A small image classifier, trained from scratch.
Model: 7.06M parameters, 64-pixel images, norm batchnorm, activation relu, depths [4, 9, 4], widths [80, 128, 240].
Training: muon at rate 0.0035, 10500 steps.
Data: 97085 training examples, 20.8 epochs.
Rows from block 8, named by matrix and row number. Rows with one number belong to one channel. Each number is 128 + 24 x the weight over its row's rms, rounded and kept within 0 to 255. All counts start at 0. After the name is the row's rms in percent of the matrix's.
# convs0: first 3x3 conv (model.blocks.8.convs.0.weight, 128x128x3x3), inputs 0-14, a 3x3 kernel for each
# convs1: second 3x3 conv (model.blocks.8.convs.1.weight, 128x128x3x3, transposed), outputs 0-14, a 3x3 kernel for each
convs0.79 106 [110 107 116 164 113 124 133 135 128 145 168 128 100 131 111  95 135 130 158 152 130 154 173  89 134 114 127 125 132  96 129 117 112 113 120 123  76 140 111 111 142 114 113 130  96 123 127 125 128 108 112 149 115  82 146 112 123 147 120 115 125 105 115 131 158 112  96 113 106  92  99 103 179 158 151 163 138 157  91 117  97 149 147 146 154 155 132 120 148 120 112 143 114  86 156 137 135 181 151 185 121 170 145 144 156 129 127 111 121 112 104 156 116 103 158 102 154 117 113 109 115 120  95 135  93 115 118  95  88 156 145 133 153 163 134]
convs1.79 105 [115 123 123 126 132 116 137 115 111 123 171 126 114 136 120 126 101 124 115 123 142 164 108 148 142 123 149 120 167 124 105 129 125 113 102 103 140 133 166 127 114 151 110 105 130 118  96 122 159  98 124 170 142 120 124 114 141 123 146 144 158 155 108 130 149 170  87 114 142 114 134 124  75 132  98 128 129 173 105 122 147 129 122 110 198 177 129 156 121 133  96 133 108 105 122  59 159 127 159 122 138 129 132 123 118 108 128 113 151 163  98 132 158 148 125 148 167 152 120 144 120 146 168 113 120 171 127 116 146 123 115 138 162 152 147]
convs0.80 091 [129 126  84 160 118 102 139 118 128 156 146 132 134 134 139 116 143 151 134 136 132 114 156 188 116 117 128 117 127 109 104 127 117  71 117 110 110 154 110 124 153 109 120 116 108  91 102  70 138 104 113 125 123 110 120 124 125 139 163 172 124 104 148 125 142 131 126 147 132 107 116 133  93 138 132 132 154 155 149 130 120 131 143 110 129 101  93 138 149 107 131 101 144 130 144 127 100 113 153 136 113 123 111 138 122 117 113  85 126 111 136 144 149 114 155 166 113 174 137 134 164 159 141 180 118 147 141 112 145 115 115 137 106 106 140]
convs1.80 089 [127 135 134 122 116 128 141 106 101 120 142 130  78 104 119 128 123 122 108 134 110  86  99 115 151 142 153 125  87 100 136 117 154 105 108 161 131 109 149 124 108 120 162 136 110  84 114 143 119 145 158 121 153 160 111 123 177  98 163 156 110 108 114  66  88 106 121  97 134 160 113 104 130 126 127 123 152 134 117 106 169 124 137 155 121 121 110 104  89  83 119 116 166 127 142 167 143 139 189 118 105 109 142 126  97 125 121  95 172 130 152 167 126 140 151 139 158 119 100 112 126 117 119 134 130 159 128  88 111 111  91 117 167 132 141]
convs0.81 107 [107 145 137 107 136 125 114 142  89 110 111 135 137 138 135 128 131 122 123 117 155  81 101 134 133 128 104 127 130 137 108 128 144 157 121 140 113  54  59 101  99  79 115 111  71  93 131 137  75 140 154 106 135  99 158 117 113 123  91 103 100 109 113  96  95 106  90 114 128 111 133 135 144 111 128 111 116 126 131 126  68 128 130 131 137 112 124 154 115  99 142 159  95 106 135 109 129 125 126 128 114 154 144 137 127 120 100 110 121 128 123 147 119 112 129 115 109 120 162 147 114 127 157  78 107 152 109 138 130 121 125 114 122 126  99]
convs1.81 099 [122 139 168 105 151 179 133 116 130 124 109 137 101 117 160 123 130 137 149 145 117  96 116 116 163 194 158 152 116 115 149 117 122 109 126  84 156 165 180 126 137 179 127 134 147 120 148 101 128 138 147 143 113 153  75 129 122 101 113 141 107 105  44 138 120 140 109 136 131 121 144 120 148  79  86 135  85 142 103  75 140 148 124 105 146 116 117 144  96  92 104  79 127 104 124 103  97 101 149 126 100 102 124 119 127 116 140 120 134 126 147 131 131 180 132 139 144 149 175 156 129 156 155 107 129 152 145 127 140 155 130 129 122 136 137]
convs0.82 117 [116 138 139 105 144 120 103 135  90  99 114 103 140 141 105 142 144 109 120 101 103 145 122 130 119 117 111  89 122 150 112 144 141  78  85  60 110 126 120 119 132 124 102 115 105 119 105 122 105 131 122  85 132 123 126 117 134 125 118 122 130 132 148  92  96 103  84 105 100  94 123 103 129 150 173 136 150 171  97 153 153 191 143 148 164 118 132 143 112 121 127 117 148  97 138 123 105 139 132 123 118  95 134 128  83 107  99  73 116 104 114 123 127 109  87 113  89 121 129  97 147  97 157 101 111 113 109 144 139 101 151 144  65  89 117]
convs1.82 109 [118 133 137 101 135 130  88  96 101 133 171 147 122 130 127 121 128 170 122 127 139 139 134 138  76 122 116 196 141 113 170 122 119 158 129 139 117 133 122  84 109 121 126 124 129 119 121 110 110 104 126 112 109 131 154 125 117 117 131 135  82 116 103 129 128 147 112 120 133 129 121 118  96 122 125 104 141 104  79 117 115  97 100 112 112 117 121 150 122 106 143 120 132 122 111 134 138 128 142 142 151 138 144 112 113 145 109 126 127 120 117 140 129 130 100 129 121 140 132 132 135 162 162 133 150 137  92 119 130 114 119 109 117 123 122]
convs0.83 109 [ 84 144  87 128 144 125 135 131 126 134 124 151 108 116 157 104 112 147 115 108 103 153 135 101 120 138  99 126 117 102  94 108 134 145 100  57 151 123 136 135  96 137 147  96 100 101 118  96 139 122 146 153 147 131 105 111  64 122 181  45 154 181  79 114 116 103 115 105 128 148 128 113 128 126 153 146 172 141 153 135 117 103 142  98 103 101  75 124 137 108 106  78  79 147 123 117 147 134 104 104 119 103 105 119 123 123 111 122 115 129 140 111  96 107  80  94 137 118 128 122 156 123 121 117 130 136 105 114  89 125  95  99 154 107 101]
convs1.83 104 [ 83  90 115 132 137 101 158 177 113 138 171 184 143 125 164 110 155 123 129 113 119 155 111  84 139 128 119 130 115 122 146 125  98 123 143 130 152 118 114 135 130 112 150 152 122 129 127 123 158 133 117 130 104 109 122 146 143 133 152 133 124 149 117 121 136 144 145 143 174 134 164 117 117 115 157 159 142 150 154 143 126 112 133 148 124 159 103 132 131 115 155 139 206 142 115 147 120  99 150 156 138 139 155 136 120 141 174 132 137 103 119 156 142 130 150 123 104  95 145 123 123 127 128 156 147 157 122 144 130 114 116 119 137 167 142]
convs0.84 106 [ 83 144 100  93 139 138  91 121 207 158 132 110 140 124 115 142 130 123 134 141 156 133 117 129 117 155 119 141 116 116 118 111 124  96 104  94 152 122 142 140 126 166 107  96 123 131 133 106 108 142 109  96 125 191 101 130 133 102 128 142 146 146 164 144 117  97 118 129 171 140 127 184  88 127 117 129 112 118 107 137 137 110 120 139 105 121 134 142  98 134 137 109 131 106 108 142  52 159 171 125  97 103 113  91 128  95 110 121 148 131 146 156 119 127 147 141 134 147 122 169  87 158 105 121 148 121 133 119 110 106  91 116 122  99 110]
convs1.84 096 [ 97 140 104 155 141 111 167 138  88 146 190 142 126 129  96 171 162 105 160 128 125 142 155  95 112 107  78  92 101 109 147 104 126 136 132 162 116 126 108  78 107 122 121 155 110 218 106  95 170 110 138 103 109 105 136 126 131 123 134 113 116  98 101 125 157 151 101 148 152 127 142 149 138  91  68 113  94 145 175 121 128 112 127 130 143 134 138 132 122 113 143 138 173 150 114 109 160 128  99 126 111 111 128 111 120 132 142 130 115 115 120 129 154 146  92 111  94 114 138 132 123 105 133 115 107 124 125 130  90 138 118  93 139 121  97]
convs0.85 091 [157 169 133 161 111 144 172 111 155 116 110 114 132 115  93 104 158 118 114 167 146 143 145 129 100 127  80 130 139 112  97 181  99 122 138 112 124 134  64 157 165  70 129 172 128 156 180  81 127  97 147 125 123 128 180 146 122 152 180 179  97 143 162 111 119 118 168 138 165 163 186 178 118 138 123 131 105 135 121 128 188 153 159 127 106 138 154  50 118 121 153 146 157 142 137 111 134 113 133 111 135 145 145 129 125 116 127 125 110 146 122 116 129 112  81 114  89 123 137 119 118 139 139 113 149 138 144 125 110 129 101 124 135 118 120]
convs1.85 096 [103 117 149 121 133 164 128 103 154 153 113 154 141 110 153 125 114 138 119  95  90 115 108  93 142 149 138 124 115  99 158 138 135 146 164 155 143 123 134 133 139 139 151 133 147 126 149 124 120 115 108 153 102 102  87 118 118  80 119 114  87  85 116 173 168 190 169 162 141 131 168 143 127 134 124 107 117 128  91 107 135 107 127 122 118 130 129 129 120 117  95 126  94  81  92  70  87  75  92 160 129 129 169 121 125 163 128 134 131 156 160 152 139 155 146 124 115 108 136 129 137 145 126 157 153 147 160 129 126 171 145 141 161 139 118]
convs0.86 084 [115 136 179 146 124 157 152 152 178 151 127 174 152 141 140 178 175 134 164 162 130 134 139 152 115  86 133 121 120 119 119  97 133 143  83  73 143 163 118 143 161 176 115 125 130 158 132 143 175 127 190 176 222 182 119 121 107 141 138 167 126 134 149 142  96 143 155 143 143 151 164 166 107 130 125 131 162 142 138 149 158  83  93  87 137 132  92 127 136 103 126 158 148 136 117 127 167 140 188 131 124 127 141 135 143  88 140 133 209 135 151 179 144 162 173 150 147  79  78 132 121 136 117  94 125 153 110 117 107 103 109 101 134 136 119]
convs1.86 084 [ 65  86 125 103 113 153 144 101 143  84  83 102  73  85  86  65 111 121 127 121 115  73  72 112  92  97 103 155 167 143 138 151  99 122 160 147 128 153 141 108 113 152 125 116 118 109 154 165  72 137 155 160  65  99 110 101  90 141 146 139 139 140 136 113  98 121 143 125 134 127 120 139 114 118 104 115  89 110 100 118 111 152 121 106 148 136 129 140 134 122 141 149 130 114 113  82 125 161 130 117 117 110 106 104  98 119  99 113 173 130 143 149 156 156 125 157 116  95 115 140 121 130 135 135 140 150 100 108  88  84 103  91 100 128 107]
convs0.87 105 [120 121 135 115 131 105 131 150 136 115 111 113 110 119 123 117 125 143 130 153 151 107 122 108 127 128 110 126 112 116 167  96 111 144 142 111 119 134 154 156 110 140 149 127 141 122 125 182 116 142 119 134 129 133 109 137 128 138 116 118 115 126 123  95 104 104  89  98 117 102 108 120 108 107 160 162 152 100 157 170 145 120 136 133  92 124 104  87 134 106 127 160 156  96  89  91 118  94 110  89 111 103 108 111 125 146 121 129 150 112 125 146 180 168 109 141 167 104 133 150 108 146 119 124 138 163 130 135 114 169 125 119 117 161 150]
convs1.87 124 [137 131 128 184 121 130 132 124 139 167 113 158 131 117 112 183 143 123 150 137 101 148 165 180 164 155 165  97 123 150 142 120 180 137 124 144 129 136 176 121 107 117 133 133  88 149  96 134 138 115 120 129 149 135 105 132 124 103 127 127  95  91 113 117  97 117 107 119 141 132 154 148  51 153 146  88 152 206 163 131 130 123 136 137 141 152 141 126 143 146 117  76 125 130  87  81 136 105 117 126 140 127 118 154 138 154 136 120 122  95 112 130 150 110 107 100 109 155 164 153 126 154 173 173 139 151 129 139 142 102 120 157  96  91 107]
convs0.88 094 [136 123 116 133 173 138 150 145 150 176 146 102 166 142 116 173 143  89 132  78 101 133 125 129 163 139 124 118 167 161 152 148 167 147 132 142 121 143 145 134 119 146 128 119 136  80 114 125  80 146 108 139 135 140 125 142 184 127 141 150 136 148 116 155 129 100 148 127  79 136 109  79 135 125 109 121 150 127 165 155 141 166 194 127 113 201 119 158 164  89 120  99 105 131 104  76 124 111  86  87  93 147 118 136 133 107 111 114 154 160 155 157 172 156 152 158 172 111 154 112 120 135 140 123 108  95 111 112 102 128 151 153 132 141 135]
convs1.88 090 [150 133 121 150 164 131 141 137 126 112 127 105 112 126 113  95 144 151 129  98  91 103 123 149  86 135 149 129 106 136 131 117 128  99  76  87 153 109  80 168 111 102 129 109  86 107 135 155  89 114 129 101 114 114 143 127 148 132 114 121 151 149 145 140 109 131 135 102 102 137  92 107 150 161 137 125 116 107 143 124 130 133 110 159 139  86 177 128 110 206 112 151 151  90 146 136 119 120 116 111 146 118 104 129 131  84 128 128 131 119 144 131 135 156 123 109 134  57 133 153 129  92 155 120 109 146 107  95 121  91  87  98 112  90  65]
convs0.89 107 [115 127 112 137 144 124 127 133 107  96 120 138 141 106 120 161  94 118 116 138 166 129 130 134 109  95 151 146 110  87 169 158  98 150 138 121 142 113 107 167 125 103 152 140 117 114 137 164 123 119 126 118  99 130 122 125 123  93 111 136 108 100 107 102 116 140 124  99  81 115 109  68 142 126 131 145 174 156 108 127 148 105 105 124  97 104 128  84  78 149 144 148 114 133 124 126  89 104  86  88  98  87 141 112 103 145 150 115 164 151 149 125 170 155  92 187 158 155 153 161 117 168 133 104 143 175 126 113  95 106 129  80 117 144 124]
convs1.89 121 [122 109 113 149 163 151 152 130 153 113 150 189 116 133 147  61 107 130 119 146 168 132 143 110 145 169 146 113 126 192 107 123 147  91 101 139 116 161 149 112 133 142 145 113  95 106 132 126  99 127 118  99 128 132  99 124 122  97 103 121 112 113 125  93 124 161 109 103 141  81  99 139 145 151 122  99 168 153 105 114 131  82  98 108  99 126 142 119  96 125 103 145 158 124 107 157 167 117 124 112 103 109 134 146 126 142 141 144 111 106 118 114 127 157 105 146 161 127 117 143 162 140 148 185 142 185 147 137 164 115 147 163 101 130 136]
convs0.90 105 [160 121 116 121 137 117 155 132 131 120 126  89 133 144 109 131 127 129 118 139 107 134 129 121 125 122 145 133 132 126 115 106 125 148 118 133 153 138 114 131 101 129 129 103 112 150 128 111 120 134 122 128 131 127 136  96 127 140 148 129  99 139 102 116 133 140 129 130 135 111 114 133 143 153 121 136  98 146 127 132 137 139 125 122 114 120 139 102 123  93 147 125 115 157  76 152 113 163 168 133 154 119 107 101 102 108  84 112 132 143 131 117 154 139 140 161 130 184  65 171  88 128 188  57 243  80 139 148 156 140 142 159 154 147 148]
convs1.90 115 [128  92 145 139 112 152 126 124 136 146 138 167 135  95 135 138 129 130 111 130 124 126 116 133 127 108 164 122 130 150 147 151 116 111 137 129 133 141 138 109 129 130 124 144 139 138 114 113 140 128 122 106 136 114 118 132 140 122 134 124  84 111 157 118 145 150 111 105 120 100 130 142 145 151 124 143 137 145 164 135 137 107 119 135 160 108  91 149 136 139 176  90  91 180  83 143 138  98 146  83 127  93 101 132  78  91  98 107 162 174 121 109 137  94 122 131  84 111 158 102 143 130  80 168  80 115 119 116 134 136 131 137 188 102 126]
convs0.91 104 [133 146 164 155 142 129 109 140 146 160 123 120 157 149 129 147 134 132 140 144 137  97 127 133 101 129 120  87 102 108  97 144 151  88  79 150 119 148 130 116 162 187 118 146 164 142 143 145 166 135 124 121 122 129 112 110 141 139 101 126 115  74  88  81 134 145 120 156 138 102 153 153 126 138 107 144 134 137 147 116 111 158 114 173 170 129 104 187 147 172 105 172 129  78 139 129 105 152 122 102  88 134 104 120 115 144 147 146 130 162 150 121 171 168 120 155 201  56 120 147 101 159 157 103 123 133 140 104  85 129 118 111 128 120 127]
convs1.91 094 [ 97 138 110 121 146 125 123  99 128 103 122 130 103 138 129 126 136 133 154 126  93 110 128 117 117 134 135 132 170 106 169 170 104 136 163 125 123  97 110 136 124 110 125 117 102 152 181 154  95  89 143 152 135 153  95 123 130 146 163  98 108 154 112 179 139 130 143 110 132 156 122 125 136 101  84 103 110 100 131 129 109 165 137 141 156 111 149 122 103 148  78  69 107 106 112 103 134 110 115 162 139 127 112 138 138 120 146 137 131 113 132 155 111 142 119 133 148 131 172 155 151 141 118 175 130 175 167 144 109 120 115 120 128 138 125]
convs0.92 096 [107 129 122 123 124 116 105 123 130 145 141 171 134 165 139  93 159 131 114 126 165 122 141 128 122 119 108 128  86 109 134 103 117 147 129 133 125 133 152  99  93 110 120 132  87  93 139 122 113 121 101  87 115 145 133 118 120  99  93 131 128  89 119 117 136 123 100 111 148  82 105 144 109 104 124  93 105 128 124 126 130 133 113  95 147  97 131 103 119 116 141 115 136 134 120 148 140 126  74 116 113 140 130 132 161 115 107 105 134 132 128 158 137 154 138 142 149 117 146 126 121 143 136 133 125 154 129 106 127 106  94 117 132 151 114]
convs1.92 090 [138 137 130 108 136 102  86 100 111 120 110 129 116 143 101 139 168 124 129 147 141 120 106  87 129 158 112 156 123 135 112  93 100  96 117  98 119  99 120 142 126 118 133 129 104 164 124 121 124 157 102 149 206  69 152 153 170 126 132 154 113 137 147 117 124 112  83 117 125 129 116 122 140 154 123 132 149 153 125 153 142  88  85 117  95 140 130 113 101 117 113  78 180 113  77 137 126 128 155 106 112 142 109 131 158 132 140 163 154 164 109 146 102 118 154 114 165 152 153 160 112 136 147 111 146 157 114 123 108 123 118 138 152 137 130]
convs0.93 087 [135 117 128 183 164 144 156 136 138 134 131 147 127 121 153 155 118 136 109 168 134 108 136 127 122  92 148 128 149 107 120 113 117  99  95 114 167 145 131 125 125 126 112 146 124 148 104 157 157 115  82 136 144 108 137 171 161  97 113 170 168 141 126 149 155 165 155 179 141 130 164 121 140 135 140 121 102 126 147 106 194 102 116  85 109 130 128 106 126  85 132  92 153 149 105 102 156 159 103 139 137 114 131 155 138 123 140 122 149 166 185 124 150 142 146 150 112 135 142 172  98 115 106 132  92 132 149 134 103 132 129 129 120 142 134]
convs1.93 092 [ 93 103 133 158 106 157 109  74 182  73 118  97  74 100 155  80 105 144  97 152 138 125 124 121  75  88  84 161 111 123 128 117  98 140 130  85  88 126 100 138 151 100 118 138 113 118 212  95  29 177 149 102  46 147 110 114 122 130 143 139 108 147 129 122 120 109 162 125 140 186 112 153  94  83 104 134 103 114  84 114 121 145 135  75 156 138  99 151 135 116 130 162 159 127 117 111 122 146 119 107  90 129 118 113 118 106 116 102 161 148 143 136 145 138 124 138 112 109 126 149 134 136 126 145 128 118 105 123 129  99 117 108 120 132 132]
convs0.94 097 [ 82  83  77 101 112 125 138 157 144 159 160 122 119 148 122  84 111 113 134 115 144 101 127  89  94 108  95 131 128 131 110 117 124 117 118 106 131 121 160 105 104 119 143 158 137 118  94 119 123 126 101 131 123 140 101 133 161 130 122 154 153 186 218 130 145 131 133 128 141 158 156 187 116 111 132 105 104 141 109 126 121 123 111  94 157 120  99 155 118  96 157 197 160 132 163 137 134 102  99  82  80  98 104 120 129 135 122 114 141 117 151  98 114 136 111 109 118 137 150 141 158 137 121 131 138 121  89 108 126  75 107 109  82 106 108]
convs1.94 107 [105 139 143 156 164 151 122 130 115 154 139 149 115 134 140 128 138 143 102 123 110 134 130 107 130 153 136 133 106 136 131 114 154 145 148 193 142 126 131  86  83  98 125 137 143 153 152 140 172 103 109 150 119 106 129 121 110 124 122  99  97  81  71 182 172 145 145 158 137 121 128 122 119 138 110 117 104 105 128 117 122 118 125 132 106 120 111 117 112  94 137 126 105  99 112 107  69  84  86 150 122 143 141 125 130 148 123 117 138 139 137 147 135 134 120 114  94 127 131 129 132 133 126 119 118  95 164 136 118 147 126  88 112 106  88]
convs0.95 098 [143 154 144 129 145 124 124 133 127 120 124 137 118 108 140 134 122  94 107 122 146  97 139 133 163 130 129 162 157 141 128 138 133 102 119 109 138 141 127 111 109 117 135 118 110 125 109 111 163 154 103 144 142 140 130 105 125 138 129 111 121 119 130 158 112 106 154 110 123 126 118 123 144 118  99 126 121 132 101 124 153 129 113 126 159 146 155 134 142 138 127  98 158 121 158 137 118 138 111 140  78  54 177 160 113 178 167 100 154 161 159 108 105 136 134 138 108 106  65 128 116 116 138 110  69 122 138 178 151 131 158 130 139 136 104]
convs1.95 084 [188 141 139 149 150 115  87  91 107 128 126 138 128 118 151 114 126 142 115  82 128  85  96 115 116 121 129 167 126 135 132 101  80 151 145 157 105 125 151 115  96 120 117  96  93 150 166 137 100 159 130 138  91 141 147 127 127 119 107 126 161 128 164 118 140 130 119 124 153 110 125 134 150 151 150 132  79 131  85  91 117 163 118 166 144 125 172 139 145 139 127 127 168  92 151 140 103 133 173 180 141 179 178 128 164 157 137 163 130 141 130 105 122 130 134  96 128  83 133 119 133 141 135  92 131 141 150 153 135 100 107 120 127 103 120]
convs0.96 104 [153 144 131 132 133 119 128 128 125  95 154 151 100 138 152 105  96 123  90 133 129  88 128 147 114 106 137 112 119 124 152 154 148 135 104 102  56  80 116  89 114 114  97 105 116 100 133 130 124 150 120 124 145 140 144 147 154 139 133 148 113  94 123 101 141 117 120 129 141 114 116 116 117 135 154 149 157 176 180 174 152 122 121 103 127 154 129  91 125 132 100 129  95 112 123 129 137 130 148  79 111 100  88 101  97  98  78  90 162 144 138 156 143 177 137 157 137 113 122 136 188 152 156 139 152 146 106 114 114 136 138 127 141 115  94]
convs1.96 104 [136 126 139 108 132 121 110 151 162 136 127 151 103 130 168 127 122 144 102  97 103 130 133 127 131 122 161 130 157 132 160 136 140 113 130 120 175 186 176 139 165 127 140 165 157 129 115 106 120 118 126 115 139 110 103  95 113  96  87 126 108 127 132  99 111 135 114 143 144 133 137 135 150 108 125 155 102 113 150 126 132 112 114  87 157 153 132 133 151 142 115 111 136 138 118 140 126 133 133 120 123 116 104 100  85  90  72  80 120 119 104 136 108 105 136 123  92 199 156 145 186 120 127 195 118 102  96  95 162 143 149 151 143 110  94]
convs0.97 106 [110 126  96 137 121 120 108 117 112 125 117 124  95  98 112 139 104 117 153 107 116 132 130 135 119 145 139 174 171 172 163 121 165 125 131 114 127 176 162 140 147 154 117  92  98 118 115 114 123 112 138 116 117 144 110 108 126  88  94 105 119 109 130 116 137  99 105 115 104 119 119  94  97 103 188 120  74 119 115 141 170  89  84  79 147 100  70 122 140 138 137  87 113 157 131 113 122 151 137 141 111 120 148 100  74 141 150  83 171 108 112 173 134 156 135 133 173 100 132 134 123 135 137 144 133 133 153 136 162 148 127 153  92 105 132]
convs1.97 106 [131 133 102 166 102  89 151 141  79 120 147 129  87 111  84 143 144 130 124 125 117 118 117  86 144 142 111 124 162 142 119 123 145 125 118 132 125 142 157 136 176 165 123 142 154 123 129 113 128 119 141 113 115 144 127 105 114 126 123 136  84  86 118 130 109 128 105 128 155 111 126 143 157 123 115 155 156 133 144  93 125 136  96 115 160 173 149 144 136 137 100 132 136 114 121 105 124 109  98 106 115 131 126 114 110 131  83 104 128 114 133 137 100 117 128 148 125 135 127 101 129 135 140 136 127 124 128 100 104 134 135 144 139 132 158]
convs0.98 089 [153 134 148 135 129 151 124 128 125 110 132 125 107 140 121  86 124 107 120 104 117 154 147 141 141 144 135 103 116  80 152 144  96 114 115  92 105 105  92 108 125  66 107 126  97 137 120 150 108 122 184  95 114 117  92  86 113 113 137 139  70 105 122 105 143 124 105 122 127  89 113 147 154 116 135 153 110 128 167 135 127 123 147 193 147 145 172 111 155 153 191 166 136 105  97 164 106 125 167 149 162 184 117 183 151  96 175 156 137 128 125 133 112 130 126 104  96 112  89 120  95  93 120  96 104 105 118 117 153 128 123 125 119 139 110]
convs1.98 074 [123 156 116  87 102 171  90 100 152 171 136 110 152 126 133 165 106 113 133 156 159 111 152 125 113 137 132 107 145 155 134 151 144 150 134 150 127 142 126 119  97 128 145 139 143 156 135 143 165 145 138 150 168 128 119 136 103  93  93 106 128 126 139 111 117 109 140 149 119 116 147 125 136 135 124 110 108 128 170 140 145 179 127 134 171 163 139 160 114  78 107 133 152 140 120 129 103 106  77 148 188 222 136 187 183 157 131 181 108 126 114 124 129 147 105 132 126 142 123 119  97 166 122 112 142 151 196 174 171 114  95 121  82 103 107]
convs0.99 101 [145 148 100 114 144 110 150 152 120 135 140 136 131 132 180 110 121 169 161 173  85 130 119 154 109 111 157 131 116 110 165 149 104 136 146 123 140 147 123 113 116  77 117 122  88  98 131  85  65 167 139 124  78 174 100 168 151 156 143  88  91 163  83 107  99 137 123 144 166 196  93 133 121 120 114 142 132  97 111 156  99 146 195 126 137 130 126 137 144 164 147 144 166  98 135 150 127 156 173 120 120 120 121 138 122 108 128 136 119 150 103 151 123 105 165 112 120 138 120 131 138 115 117 131 138 100 130 103 114 139 109  98 116  99 105]
convs1.99 088 [107 157 129  79 117 106 102 151 125 124 144 113 113 119 151 118 135  97 136 153  93 156 131 151 100  98 110  63  88  90 134  87  93 122  89 145 145 118  83 136 168 111  94 162 113 151  91  74 147 136 106  98 142 116 105 115 147 131 138 128 111 165  95 125 119 156 132 116 133 137  83 126 121 108 103 140 134  85 138  89 109 143 127 135 130 118 131 132 104 105 131 115 183 133 151 136 155 141 150 128 118 125 114 116 123 106 123 125 142 114 170 151  92 135 126 123 114 139 153  94 162 147 109 161 138 151 113 152  81 132 114 113 129 126  79]
convs0.100 098 [127 173 100 124 176 137 137  93 165 135 123 154 133 135 151 139 135 145 112  52 148 140 111 136 117 132  97 143 138 130 120 119 127 111 142 136 110 157 107 131 134 140 119 101 149 106 184  85 124 128 169 117 113 161 182  69 111 113 145  99 138 177 137  98 175 132 173 139 130 159 117 165 133 113 141 114 123 106 105 158 128 125 138 142  97 128 160 157 124 124 148 118 120 158 169 118 143 138 126 110 125  90 116 119 129 129 113 120 105 143 112  84 160 127 133 129 209 107 171 149 117 108 106  62 108  88 101 120 101 135 122 136 106 135 126]
convs1.100 097 [ 83 158 139 106 167  85 141 145 136 124 112 103 126 151 127 121 155  96 145 159 163 142 135 145 136 137 128 133 118 132 140 130 119  85  94 131 104 110 110  94 116 103 103 122  88 166  73 101 217  91  54  80 228  50 127 136 114 148 145 108 151 157 106 184 132 132 129 121 115 137 141  92  86 135 114 129 114 118 142 128 129 138 116 129 134 150 128 119 131 132 129 115 130 153 135 158 113 112 116 116 120 120 107 126 120  95 122 130 100 127 130 137 122 125 113 133 147  95 134 147  87 103 123  96 108 124 104  98 101 106 124  88 117 103 119]
convs0.101 099 [129  83 128 109 106 118 101 134 105 108 112 125 110 119 112 169 117  62 137 151 120 126 152  80 123 103  93 123 114 119 138 152 163 145 131 156  94  97 126 120 128 126 110 106 154 133 115 136 101 120 119 109 140  97 174 124 119 105 129 137  99 102 112 126 125  97 111  87  97  88  90 115 119 118 137  98 128 130 104 106 102 153 156 161  98 141 119 110 112 137 129 114  95 153 106 119 102 124 136 121  96 128 131 121 130 147 142 130 150  96 101 123 105  75 132  79  93 126 140 111 136 129 102 131 134 134 146 166 179 129 135 150 117 117 118]
convs1.101 094 [105 109 160 120 110 148 147 135  97 130 141 129 140  97 161 121 123 150  86  94 137 141 135 136 152 144 182 201 158 129 132 110 106 122 116 141 122 130 134 114 134 146  95 120 147 103 128 170  99 107 138  90  64 102 128 136 115 132 138 122 129 102  98 137 128 144 107 135 123  73  75  98 138 148 153 132 132 165 100 111 172 159 146 111 169 168 126 183 168 136 141 133 154 120 133 140 179 196 152  79  92  94 114 121 102 145 129 111 109 108 127 113 160 161 144 152 143 139 142 139 133 128 141  97 138 124 160 156 156 101 112 143  95 113 129]
convs0.102 108 [127  82 163 179 119 151 180 120  91 131 139 127 117 113  97 146 105 101 142 105  80  95 137 147  96  86 166 135 119 115 152 130 107 141 187 117 130 134 164 166 142 162 158 138 146  87  83 117 140 114 164 154 100  76 162  96 134 122 124 141 135 118 168 120 116 192 122 112 131 137 153  93 123 116 120 106 116 135 105 153 133 119 129 163 158 159 152 171 149 143 142 172 160 106 141 146 110 124 126 113 143 148 108 109 120  98  91 113 124 103 126 145 115  84 134  98  84 135  95 127 129 125 172  97 117  88 124  76 116 167 128 129 144 167 163]
convs1.102 106 [141  72 199 134  91 142 181 141 141 159 122 146 126 129 122 151 119 123 145 140 121  92 137 145 110 119 102 100 124 164 104  87 133 141 146 158 119 105 111 109 102  95 136  67 127 103 140 149 132 104 124 170  90 131 102 113  91 111 140 142 132 129 141 128 129 131 175 171 123 143 110 119  85 161 134  86 141 175 146 136 119 105 114 116 140 108 131 134 131 111 156 116 110 126 131 116 134 128 134 151 142 170 143 115 172 171 146 154 129 133 128 137 159 144 119 118 122 142 161 120 167 154 138 152 168 141 126 157 108 139 158 144 159 136  88]
convs0.103 110 [123 116 117 104 106 130 131  98 107 134  63 143 142 148 167 124 123 105 150 107 119 139 123 152 141 178 165 116 134 151  91 154 118 119 117 140 102 115 129 128 135 133 104 116 125 122 132 119 117 144 133 150 113  98  93 116 102 125 117 140 102  86 104 113 102 122 143 140 151 113 120 115 131  99 108 128 103 106 124 112 112 118 130  95 153 128 123 127 147 126 139 123 115 121 119 106  67 166 106 165 180 151 186 140 161 141 167 121 160 150 118 172 155 165 129 106 118 108 115 122  88 163  86 144 134  87 134 140 163 115 120 131 123 128 138]
convs1.103 105 [120 153 111 108 117 105  87 113 146  84 104 123  95 137 103  88 128 147 115 129 118 136 114 129  96 113 170 165 132 118 144 128 133 152 127 149 137 130 100 143 136  97 128 124 179 118 117 138 117 149 155 136 144 110  96  97 116 126 153 177 139 132 129 112 129 169 149 137 141 140 123 121 148  89 106 126 141  95 136 119 130 146 126 126 148 174 110 154 154 142 150 206  92 106 123 149 150 130 129 157 108 141 141 116 116 132 142 146 131 148 102 147 115 135 136 131  96  96 126 155 139 154 161 156 121 113 138 130 187 162 143 136 130 112  81]
convs0.104 099 [112 112 108 149 131 112 123 134 128 111 110 115 137 111 130 146 130 128 161 153 142 133 142 161  98 127 141 163 172 149 133 152 149 132 154 124 153 148 164 114 121 125  85 136 132 107 133 117  95 110  92 126 100 127 114 103 132  89 112  90 133 169 188 117 135  90 101  91 104 155 148 147 144  97 129 127 139 147 149 136 191  71  83 125 108  65 114 156 138 109 126 134 115 156 116 118 137 160  97 129 138 141 113 112 165 157 158 169 109  91 121 157 103 110 129 100 132 156 147 142 127 146 114  96  76 127 190 195 182 140 135 146 119 125 153]
convs1.104 107 [ 94 142 143 127 120 116 154 129 145 128 103 113 100 112 139 136 150 136 105 108 110 137 133 136 129 106 134 109 129 109 105 144 123 111 132 143 131 128 119 159 154 142 155 173 151  78 101 134 139 140 119  96 112 124  97 121 139 138 150 150 119 136 131  76  97  90 129  99 104  91 129 146 141 157 107 159 139  99 133 133 116 129 128 134 128 118 106 119 102  95 128 138 139 145 152 180 164 175 183 116 131 120 138 152 109 136 118 105 104 158 181 121 127 155 133 162 157 162 128 141 139 130  82 143 122 102 108  98 120 114 108 134 160 150 170]